python train.py --encoder_head_dim=48 --encoder_qk_norm=true --encoder_parallel_block=false --encoder_widths=[48, 96, 192] --fusion_encoder_activation="swiglu" --fusion_encoder_moe="soft" --fusion_encoder_num_experts=16 --optimizer="muon" --lr=0.034 --epochs=2.3
Rows from block 9 of the image encoder of a small model that answers yes/no questions on an image's attributes, named by matrix and row number. Rows with one number belong to one neuron. Each number is 200 + 20 x the weight over its row's rms, rounded and kept within 0 to 999. All counts start at 0. After the name is the row's rms in percent of the matrix's.
After each neuron's rows are labels from the 100 images, of 14976, where the neuron reaches its highest value: "strongest on" is what is common among them. Only what is clearly more common there than usual is listed. The data: aerial photos of the United States (SatlasPretrain). In brackets: how many of the 100.
# fc1: MLP up (encoder.blocks.9.mlp.fc1.weight, 576x192), inputs 128-191
# fc2: MLP down (encoder.blocks.9.mlp.fc2.weight, 192x576, transposed), outputs 128-191

fc1.501,177,125,190,220,202,201,220,208,167,221,188,200,215,214,231,207,174,181,218,214,212,185,200,211,199,178,198,206,207,168,185,213,183,198,232,222,196,172,236,237,213,225,210,232,217,186,186,194,220,204,204,176,205,228,206,225,175,207,201,196,188,191,210,206,192
fc2.501,163,254,180,208,210,198,209,213,196,201,200,187,212,150,185,185,201,201,183,201,218,245,181,205,204,192,189,210,203,214,223,198,209,203,188,227,200,200,232,112,183,196,216,224,169,220,195,197,199,191,215,202,236,214,238,218,200,219,195,196,195,226,198,171,196
strongest on: railway (27)

fc1.263,072,196,182,215,198,176,189,225,205,206,198,228,215,178,226,196,209,221,182,235,176,205,209,225,181,185,204,190,233,211,214,192,211,214,194,168,228,163,213,212,185,169,203,206,207,192,169,207,186,212,215,172,167,187,177,193,198,214,218,182,186,167,209,211,229
fc2.263,063,187,206,180,212,191,222,186,233,200,183,227,195,183,175,206,165,174,197,214,214,228,189,205,191,200,213,199,206,192,192,206,176,210,206,194,163,247,202,217,165,229,207,183,219,199,199,179,236,195,185,233,211,208,223,191,203,151,192,194,193,226,237,161,217
strongest on: crop field (44)

fc1.558,088,191,161,195,215,212,192,213,202,198,226,209,214,217,150,201,203,207,189,204,216,202,214,191,196,190,213,213,201,170,179,197,181,185,223,204,176,171,215,169,211,217,174,230,243,192,171,219,196,196,230,204,171,199,199,218,180,223,236,184,205,193,203,212,189
fc2.558,071,201,216,222,215,190,234,210,178,196,192,161,189,191,239,201,199,183,193,263,230,239,195,201,207,217,201,202,220,215,221,201,208,206,174,198,233,234,202,213,192,210,209,184,164,216,205,203,152,189,192,231,207,191,251,192,198,229,166,168,204,211,241,194,202
strongest on: railway (29)

fc1.279,093,174,162,197,220,200,248,170,205,205,196,182,201,205,169,185,169,184,218,231,218,245,217,209,184,196,198,237,186,207,230,199,208,167,240,227,216,197,212,261,207,197,191,207,208,220,220,223,192,213,213,200,167,204,222,219,202,196,188,175,211,216,211,225,193
fc2.279,096,222,198,166,181,215,175,207,219,163,215,205,181,197,164,175,251,208,183,194,206,175,170,196,192,188,216,231,218,200,182,206,220,165,175,171,227,167,202,182,166,236,207,209,209,198,195,203,209,192,203,189,267,228,213,177,174,225,168,202,191,202,227,201,199
strongest on: railway (26)

fc1.543,096,222,221,164,226,224,227,180,202,201,160,188,210,191,190,237,196,168,193,236,185,234,202,182,194,192,210,227,191,212,218,189,205,181,183,186,176,205,203,192,170,201,177,200,202,211,186,200,220,194,174,189,166,216,194,194,221,186,171,211,196,221,208,196,186
fc2.543,095,188,191,223,173,184,168,225,227,173,187,209,198,206,206,209,196,223,205,165,180,223,213,177,201,194,197,224,234,223,196,255,211,186,208,191,201,157,210,217,197,220,219,187,184,194,208,218,203,220,217,217,205,217,245,174,201,185,197,187,209,183,213,210,203
strongest on: building (99)

fc1.488,091,192,176,184,180,197,190,167,191,172,185,190,181,188,214,251,195,167,168,193,159,221,211,198,199,219,175,177,221,196,222,161,189,247,183,188,194,186,203,203,176,214,182,215,157,191,196,241,224,200,208,204,188,204,195,208,199,204,188,195,216,218,194,218,240
fc2.488,085,213,217,221,219,180,193,218,212,207,145,247,198,187,219,173,183,217,230,234,218,208,206,173,213,182,190,233,201,225,202,229,201,201,197,194,209,196,180,202,197,209,206,194,229,228,166,197,157,179,209,228,197,192,187,202,198,181,195,214,182,221,218,204,194
strongest on: building (94)

fc1.33,031,190,170,227,192,152,212,162,204,206,199,180,178,162,214,208,206,180,224,229,198,222,239,165,202,174,203,196,199,191,209,218,208,209,196,205,186,153,229,206,193,157,196,194,253,212,161,189,197,210,188,191,208,225,190,224,195,194,184,191,175,167,217,190,196
fc2.33,027,219,202,187,213,260,199,216,204,197,177,198,207,246,169,162,206,238,194,171,182,206,200,198,205,199,199,203,219,184,215,229,186,191,214,193,210,265,211,174,226,222,218,233,191,204,198,229,197,204,208,228,178,244,198,192,201,199,182,218,172,192,204,197,177
strongest on: building (67)

fc1.393,015,177,220,209,176,195,197,227,214,211,228,200,171,207,269,205,185,167,205,176,207,179,219,214,206,207,228,210,210,202,145,173,203,191,198,206,197,242,168,183,228,238,172,213,166,218,245,200,199,175,206,210,207,215,201,178,191,202,206,228,204,185,199,192,194
fc2.393,014,179,210,219,235,161,180,200,190,167,179,213,216,187,173,206,198,222,191,193,208,211,180,218,207,191,190,202,209,211,235,213,210,185,205,182,166,157,190,205,196,189,178,177,206,186,190,226,202,205,199,195,171,172,236,206,204,202,196,206,212,191,200,205,212
strongest on: building (95)

fc1.133,130,195,172,198,261,203,198,226,207,180,176,212,231,188,194,203,219,232,214,201,215,193,172,208,185,203,182,187,171,182,187,228,187,238,207,229,219,224,206,223,212,180,228,189,241,221,231,173,180,207,183,205,160,183,209,208,164,182,190,176,205,212,219,200,201
fc2.133,134,184,196,229,248,182,195,215,208,202,188,208,205,181,216,227,186,243,225,214,223,215,206,198,198,197,164,129,220,203,191,205,166,231,251,231,166,179,210,198,235,170,210,198,221,186,213,208,166,205,209,182,181,187,173,205,192,184,236,216,215,188,203,222,193
strongest on: building (94); parking lot (25)

fc1.97,100,195,190,202,209,203,201,222,220,198,167,228,217,182,248,221,202,189,174,206,200,205,233,241,223,207,199,192,216,209,234,189,217,191,198,176,214,207,200,207,157,218,166,204,203,220,203,180,185,214,218,164,179,175,220,192,234,209,182,203,197,138,214,227,221
fc2.97,098,186,189,199,195,197,195,183,228,182,203,242,154,199,174,204,214,220,197,224,221,230,196,209,202,186,219,179,207,185,176,200,182,195,232,177,173,202,205,216,167,226,209,185,223,201,222,181,215,188,193,224,166,218,240,172,185,172,211,238,203,256,208,217,190
strongest on: crop field (32)

fc1.295,015,194,214,220,203,193,228,218,225,199,246,186,216,230,210,175,212,194,192,207,256,216,184,220,195,208,215,205,201,209,151,165,210,207,223,198,199,236,155,211,181,230,163,214,192,195,215,165,183,200,181,220,189,192,195,198,193,215,208,214,210,214,189,216,194
fc2.295,012,212,216,189,208,190,191,197,188,179,155,223,200,181,203,221,191,214,167,218,196,219,194,191,189,220,220,198,191,192,230,202,200,167,172,182,178,170,212,197,198,196,179,193,210,208,205,222,188,204,198,216,213,168,247,205,174,215,169,167,225,191,232,186,211
strongest on: railway (27)

fc1.355,020,204,144,205,161,178,200,175,192,214,168,206,168,203,208,205,208,189,217,221,182,205,234,184,197,158,166,218,184,209,235,226,184,200,207,232,186,209,229,171,204,173,210,191,213,210,150,216,209,214,231,190,184,214,175,214,198,177,217,219,177,194,225,159,184
fc2.355,018,199,217,203,230,229,207,222,199,215,200,191,189,188,208,188,184,225,219,195,176,207,184,201,173,222,191,188,216,203,202,210,179,177,192,210,194,224,222,221,200,223,215,217,195,197,172,224,178,179,185,193,189,220,213,216,227,203,189,194,180,226,172,200,199
strongest on: building (68)

fc1.349,200,202,213,164,194,192,208,206,208,237,183,211,169,203,212,177,175,221,204,182,212,189,200,218,183,196,224,204,228,182,201,196,198,221,244,173,176,214,174,212,230,225,225,180,216,194,214,177,219,215,163,176,195,163,179,171,182,211,223,181,192,188,227,171,189
fc2.349,206,184,201,182,183,217,196,212,205,225,256,217,158,214,194,216,244,209,225,174,211,206,179,178,194,209,203,183,213,225,198,205,161,164,195,221,181,147,230,189,228,189,203,200,199,188,220,192,172,178,214,191,224,222,182,218,222,192,184,180,222,205,184,210,204
strongest on: building (93)

fc1.465,152,218,226,183,214,226,202,175,204,224,190,200,197,224,203,231,203,225,221,195,166,188,215,163,227,196,235,212,211,199,188,169,173,217,208,207,193,212,179,187,202,188,177,198,259,226,208,195,210,235,198,205,215,168,185,206,203,243,223,185,198,195,219,210,209
fc2.465,156,205,186,199,173,202,145,174,194,181,187,204,209,159,229,202,193,201,213,165,219,230,200,233,204,224,204,196,167,175,202,210,194,175,215,185,210,168,199,193,190,228,197,206,182,191,188,182,211,172,189,222,204,202,196,180,185,186,219,220,188,171,254,201,221
strongest on: building (80)

fc1.127,069,205,198,201,196,206,208,162,174,217,176,216,188,186,210,214,225,207,224,221,191,227,186,195,187,185,178,210,178,187,238,205,227,200,226,193,163,198,203,193,162,180,206,230,207,209,144,182,198,204,190,186,225,173,189,186,181,164,236,219,203,195,254,186,156
fc2.127,073,197,189,196,209,207,193,222,249,169,207,177,205,200,179,184,191,209,183,179,166,243,206,201,194,223,217,202,241,199,144,219,163,186,166,209,232,187,216,220,198,206,216,186,221,221,199,192,198,209,201,207,192,239,216,175,216,221,163,177,186,193,204,219,215
strongest on: building (72)

fc1.74,023,220,231,198,183,196,185,221,195,194,219,179,225,232,192,248,209,204,181,185,253,213,189,179,184,178,204,231,160,254,211,208,198,214,163,195,191,187,165,171,172,207,203,149,191,220,194,204,201,192,202,213,204,207,160,209,209,200,213,169,199,237,203,209,212
fc2.74,018,202,209,180,204,214,220,207,205,221,163,198,209,179,213,206,175,205,219,209,207,183,213,231,206,190,201,187,212,223,222,203,211,213,200,248,207,171,212,209,197,225,213,184,174,199,203,171,195,219,180,189,187,197,210,223,144,166,185,208,213,193,207,209,197
strongest on: building (100)

fc1.187,033,207,207,213,189,201,207,227,205,202,222,188,219,230,208,241,204,169,188,207,267,211,182,198,203,189,185,223,144,242,195,186,213,210,176,180,206,168,166,179,175,210,199,179,191,212,207,192,178,193,184,221,164,220,174,211,192,208,206,161,230,215,211,202,216
fc2.187,024,211,211,179,215,195,226,209,204,196,133,211,185,165,216,192,194,215,187,217,183,142,222,230,191,189,201,174,191,216,242,208,216,251,216,217,180,172,233,229,209,207,216,182,148,208,176,203,199,201,186,185,221,201,230,216,184,191,188,217,183,196,168,199,209
strongest on: building (100)

fc1.102,191,186,225,164,199,225,215,208,187,180,221,198,186,183,199,189,218,215,192,186,175,166,208,203,153,203,196,206,205,224,186,159,193,205,205,198,148,210,195,213,211,159,230,238,203,244,195,214,151,197,189,159,200,163,203,185,190,232,218,213,183,201,228,217,196
fc2.102,211,247,184,166,189,202,212,165,196,196,195,176,201,180,226,177,219,214,166,191,219,213,219,185,194,214,180,234,204,197,233,238,198,207,232,175,212,194,181,211,222,192,193,222,194,201,219,182,199,212,173,193,212,245,186,231,206,208,164,192,223,222,183,195,193
strongest on: building (97)

fc1.61,176,213,157,203,208,242,194,218,202,204,223,186,210,192,165,209,193,193,220,238,200,151,198,181,213,164,258,213,183,167,215,173,200,202,229,192,224,186,214,189,190,216,223,176,224,173,214,163,240,189,181,204,179,193,246,216,174,222,202,185,198,182,183,202,216
fc2.61,175,188,210,231,198,173,198,194,191,180,199,186,210,194,201,206,209,217,166,206,218,220,209,210,215,220,157,224,216,168,192,206,178,206,198,202,237,226,221,209,205,223,177,229,198,211,201,206,194,219,207,231,206,205,224,211,202,208,172,188,194,221,226,200,222
strongest on: railway (34)

fc1.383,223,199,177,182,182,215,209,213,182,235,202,183,215,172,239,180,194,189,209,186,221,175,204,217,219,179,199,186,205,195,168,184,175,251,216,237,201,149,216,198,176,189,214,227,197,197,234,171,243,229,188,185,214,214,237,190,217,205,187,195,235,206,211,212,208
fc2.383,254,231,176,199,215,183,194,197,238,188,210,179,210,144,178,165,206,157,173,190,222,189,208,201,208,181,193,180,195,199,229,208,187,224,229,185,192,148,223,185,181,207,185,215,214,206,216,188,214,184,174,192,201,209,199,171,179,206,187,183,224,214,201,208,187
strongest on: railway (25)

fc1.320,067,192,166,195,196,187,196,210,210,182,188,203,201,198,167,238,195,165,164,192,191,223,233,194,160,196,177,188,189,237,247,172,170,221,186,214,188,201,223,171,161,193,212,212,150,207,194,193,235,190,196,189,176,229,199,215,215,191,222,233,211,195,195,186,260
fc2.320,073,212,210,198,212,214,224,197,196,225,169,212,151,208,231,181,193,240,235,224,185,188,173,177,226,217,186,204,211,192,202,222,226,191,197,165,187,198,171,212,217,243,220,202,234,224,164,227,166,195,196,231,194,180,191,188,205,187,200,175,174,235,192,192,181
strongest on: building (95)

fc1.160,039,223,234,188,214,201,191,184,204,206,209,176,223,210,228,250,190,210,195,190,227,205,188,193,188,196,224,244,184,239,209,204,209,205,168,184,214,192,177,182,166,200,234,152,186,227,208,234,216,201,181,186,180,221,172,192,203,219,176,178,196,205,218,225,221
fc2.160,033,194,194,214,176,220,186,229,197,179,187,216,232,210,219,181,190,203,214,189,162,208,201,202,210,185,186,212,212,226,225,217,216,201,202,260,206,153,203,189,181,210,178,200,194,205,188,195,205,241,216,214,182,202,200,197,171,134,197,212,201,194,219,229,190
strongest on: building (99)

fc1.517,093,196,211,239,223,198,202,241,223,202,211,208,216,195,225,195,197,229,208,209,222,181,173,157,170,166,224,205,199,184,170,225,191,225,217,190,146,188,223,172,211,200,212,217,221,218,220,170,187,238,209,158,200,222,223,176,168,256,207,186,207,176,187,235,181
fc2.517,085,216,154,193,237,185,231,208,199,191,216,175,236,184,196,181,199,180,193,244,222,225,237,218,225,212,177,151,175,184,218,199,184,192,238,209,201,190,192,218,175,181,187,205,193,209,187,203,180,190,181,197,212,166,202,196,201,209,195,219,221,224,236,183,214
strongest on: railway (37)

fc1.107,013,223,212,202,204,212,219,221,207,184,217,189,226,248,164,200,213,218,178,204,278,223,160,189,201,202,192,203,178,212,171,173,207,210,206,164,194,205,161,181,159,224,182,180,207,192,203,182,154,214,183,225,223,176,180,212,200,218,220,189,211,238,188,211,211
fc2.107,010,221,214,181,190,196,225,185,199,208,199,211,204,173,227,223,179,186,180,235,199,195,222,221,179,207,211,188,180,189,216,194,184,213,185,226,206,191,219,217,214,207,199,202,189,196,197,169,219,189,186,192,229,202,213,231,157,201,176,171,225,198,246,179,204
strongest on: building (98)

fc1.299,023,212,159,189,172,188,213,166,168,221,172,214,150,184,203,197,203,222,232,197,161,192,199,180,215,196,182,205,196,208,216,213,210,214,208,203,187,194,207,209,218,176,222,189,212,209,191,204,188,209,216,204,190,224,174,209,204,179,212,201,180,215,249,156,163
fc2.299,022,189,204,222,226,227,193,211,199,195,226,210,216,220,194,191,185,184,212,191,215,205,224,207,182,197,205,196,202,190,193,229,172,174,204,235,203,233,221,191,198,202,219,212,182,177,161,210,195,210,205,185,214,254,211,202,207,210,184,215,195,202,165,192,221
strongest on: building (69)

fc1.28,197,211,204,194,221,215,196,226,229,221,184,227,197,188,221,161,187,260,212,232,198,161,222,187,222,215,167,208,235,197,188,164,188,214,203,238,217,180,190,204,203,207,231,200,195,223,159,200,207,194,173,157,176,223,206,179,200,191,193,192,213,195,165,207,228
fc2.28,242,196,188,203,220,202,173,200,208,191,208,198,205,198,179,197,198,196,192,179,210,160,188,192,200,174,218,171,174,176,221,215,164,158,238,214,177,203,187,200,204,213,196,201,208,186,184,200,217,188,231,193,207,201,193,204,174,179,201,154,190,214,213,252,172
strongest on: building (93)

fc1.529,017,189,171,184,198,165,224,177,150,210,196,184,166,181,176,212,172,217,229,200,182,232,245,167,205,141,196,191,192,219,242,210,222,194,163,217,211,152,206,198,201,185,201,200,206,219,185,222,263,189,199,183,212,207,174,226,195,192,196,203,209,201,262,198,184
fc2.529,014,211,184,189,188,223,177,227,245,196,181,207,206,220,192,182,216,197,205,181,220,185,163,205,203,215,196,216,198,197,212,216,184,191,190,187,209,246,210,197,192,199,219,185,221,188,177,184,152,214,216,217,164,233,208,185,209,196,183,208,173,207,167,193,207
strongest on: building (70)

fc1.174,208,243,205,176,185,203,197,217,210,230,186,198,199,202,198,180,203,185,198,222,224,217,195,208,196,205,200,203,209,248,183,176,180,182,208,177,175,223,181,205,219,215,204,188,159,199,219,210,199,198,192,201,214,243,213,166,171,193,165,212,190,213,201,210,218
fc2.174,174,165,207,226,163,168,169,236,170,195,201,223,201,216,192,208,195,219,217,170,212,227,184,213,208,201,179,215,203,212,233,197,208,190,200,203,180,156,215,203,166,174,227,187,248,203,191,222,183,194,204,190,203,173,191,230,216,195,214,191,221,225,215,178,192
strongest on: building (88)

fc1.143,202,180,171,228,218,235,242,219,181,227,183,212,228,189,173,170,224,229,188,212,201,185,196,239,190,190,163,188,193,223,217,194,186,210,200,211,224,226,243,186,199,192,235,219,191,196,210,165,231,211,186,172,214,182,217,167,201,198,163,206,230,234,187,199,187
fc2.143,236,179,229,187,195,226,199,200,204,214,244,221,187,185,193,207,211,224,223,220,238,163,183,179,184,204,220,196,176,192,186,190,199,172,185,230,205,168,206,205,186,181,181,235,218,207,207,180,195,186,184,214,201,197,179,184,208,225,207,210,205,162,163,237,193
strongest on: railway (34)

fc1.550,036,220,196,194,196,232,193,205,198,171,192,190,206,231,149,184,224,186,206,178,266,198,166,190,180,204,182,191,212,171,182,189,193,220,229,169,220,209,196,180,172,208,163,205,175,180,203,181,165,206,180,209,193,173,206,211,202,199,212,187,228,211,192,183,222
fc2.550,031,205,224,214,213,176,225,201,215,215,216,208,205,199,232,207,191,222,158,243,183,186,239,226,232,210,189,184,146,219,203,195,207,222,183,188,166,202,195,226,247,189,238,178,194,215,184,190,218,159,176,185,220,210,219,209,167,222,187,178,188,224,199,186,226
strongest on: building (98)

fc1.164,093,189,189,180,221,218,206,193,178,202,172,217,219,179,196,173,212,226,219,204,187,216,204,167,178,190,202,184,189,220,175,245,197,236,205,180,199,206,190,205,186,181,259,210,191,169,193,207,228,195,193,156,188,208,204,190,186,188,217,145,215,225,227,201,181
fc2.164,082,216,207,195,184,201,184,202,252,206,204,212,236,184,224,207,193,206,215,179,240,178,194,230,226,202,175,179,194,165,205,177,173,196,222,218,198,180,192,192,234,214,211,198,235,226,207,193,191,234,221,192,192,197,170,202,187,202,187,218,222,183,179,172,192
strongest on: building (97)

fc1.449,026,180,171,206,174,196,197,154,182,189,198,194,176,192,207,202,192,209,220,146,192,169,209,166,216,208,192,191,190,212,183,239,194,188,209,208,201,226,197,208,245,171,205,205,222,204,219,205,193,195,229,218,192,212,199,213,192,188,177,176,208,183,237,165,174
fc2.449,023,185,204,198,245,185,201,212,193,226,215,215,186,212,210,203,209,211,214,212,217,186,192,222,199,175,194,212,200,171,194,203,220,204,187,231,182,213,198,201,197,188,207,194,165,188,180,225,184,215,200,164,178,224,201,221,211,212,198,251,167,234,151,224,228
strongest on: building (80)

fc1.344,038,239,198,184,180,177,184,200,194,171,185,198,195,164,183,187,163,175,172,180,191,223,202,206,195,203,197,206,207,195,202,191,178,192,181,223,171,189,229,224,231,226,187,197,185,214,234,167,214,195,240,205,201,214,188,147,199,187,223,195,199,219,194,217,208
fc2.344,036,162,192,237,221,220,202,200,219,224,174,201,213,221,212,237,227,219,198,229,189,195,211,206,217,183,199,189,221,206,196,197,210,188,215,146,196,209,199,157,192,194,196,221,226,211,191,233,181,213,180,206,194,223,207,232,196,197,195,215,209,183,199,167,221
strongest on: building (94)

fc1.26,097,219,188,225,189,173,202,199,230,188,205,221,225,178,219,194,206,210,189,224,171,214,210,232,192,205,214,195,210,212,217,202,195,222,210,176,225,173,235,202,210,156,202,197,234,211,163,200,184,204,222,160,185,202,155,207,192,218,203,187,180,181,232,207,231
fc2.26,085,188,185,177,205,190,225,193,202,219,171,234,194,177,187,182,157,186,202,225,203,217,192,211,176,185,197,205,206,205,201,200,206,208,195,182,172,240,179,224,160,246,216,190,202,185,208,203,219,199,189,235,196,203,244,200,207,166,194,205,190,207,224,184,223
strongest on: crop field (30)

fc1.234,024,217,216,203,188,200,217,210,209,194,231,164,226,237,197,229,207,196,197,216,283,234,193,218,209,188,188,206,182,228,173,151,212,204,200,193,181,201,172,198,164,229,164,187,196,196,208,178,189,198,199,214,183,198,181,199,195,219,215,188,215,235,193,220,217
fc2.234,017,199,187,185,219,181,196,211,197,202,132,239,206,164,219,194,183,200,170,231,189,201,199,196,183,208,222,186,209,186,225,240,197,202,165,194,205,157,230,207,203,198,193,191,202,206,176,222,175,182,172,226,220,172,234,224,176,198,168,172,208,195,246,182,201
strongest on: building (100)

fc1.137,152,186,194,228,200,185,232,193,215,189,188,207,247,214,147,201,193,190,210,212,203,199,201,183,212,196,203,193,166,219,187,195,230,172,210,248,226,201,223,236,211,211,202,223,206,215,201,198,216,232,194,210,228,206,244,183,175,194,209,156,187,180,201,203,172
fc2.137,155,163,215,193,224,220,196,228,184,211,191,185,227,193,186,218,187,237,192,219,212,189,170,176,200,190,190,234,204,211,178,217,190,186,172,173,200,219,203,178,180,188,215,216,226,184,225,188,192,184,205,210,173,221,183,196,181,233,162,188,182,215,221,200,209
strongest on: railway (35)

fc1.406,188,161,216,214,198,221,189,194,181,196,186,209,194,225,184,177,216,232,220,207,217,178,206,243,197,169,186,186,195,200,197,218,200,173,189,206,214,232,233,229,217,180,210,226,196,190,208,224,195,219,224,165,219,193,218,215,205,164,207,191,230,175,193,220,210
fc2.406,191,174,204,200,216,192,184,219,194,222,204,209,209,189,205,217,175,234,200,210,226,207,185,180,207,231,231,207,199,224,188,173,215,206,160,205,202,187,217,198,208,212,223,229,210,248,202,173,219,169,168,230,188,222,220,167,177,199,158,197,163,222,216,185,230
strongest on: railway (33)

fc1.565,019,174,194,235,233,209,236,200,216,173,199,203,238,221,193,216,178,201,202,180,223,189,187,159,205,198,235,187,174,212,170,215,207,221,219,175,180,201,174,192,200,233,207,178,209,196,207,188,174,202,191,218,223,184,203,168,197,221,193,217,237,237,216,194,193
fc2.565,015,218,220,175,182,197,203,215,189,206,211,209,206,192,204,210,230,214,173,236,219,221,200,233,200,197,170,190,182,178,211,166,174,188,182,205,195,204,189,215,220,185,173,201,186,202,221,186,211,211,176,198,206,200,216,249,170,188,187,185,210,195,226,202,201
strongest on: railway (30)

fc1.284,031,168,194,207,194,174,154,199,217,211,193,234,176,190,235,190,199,194,204,202,188,186,226,193,198,188,190,209,214,206,180,209,190,205,157,203,210,171,231,214,206,180,182,207,209,212,192,235,229,193,196,184,188,194,190,172,186,198,189,192,180,150,228,232,218
fc2.284,028,181,186,187,210,166,212,194,197,208,189,196,188,198,161,205,173,194,209,193,195,222,194,215,197,191,202,225,217,195,221,197,204,219,215,201,168,216,187,225,182,194,223,176,189,197,211,203,212,194,193,203,174,195,229,204,203,181,222,225,185,251,202,166,214
strongest on: crop field (43)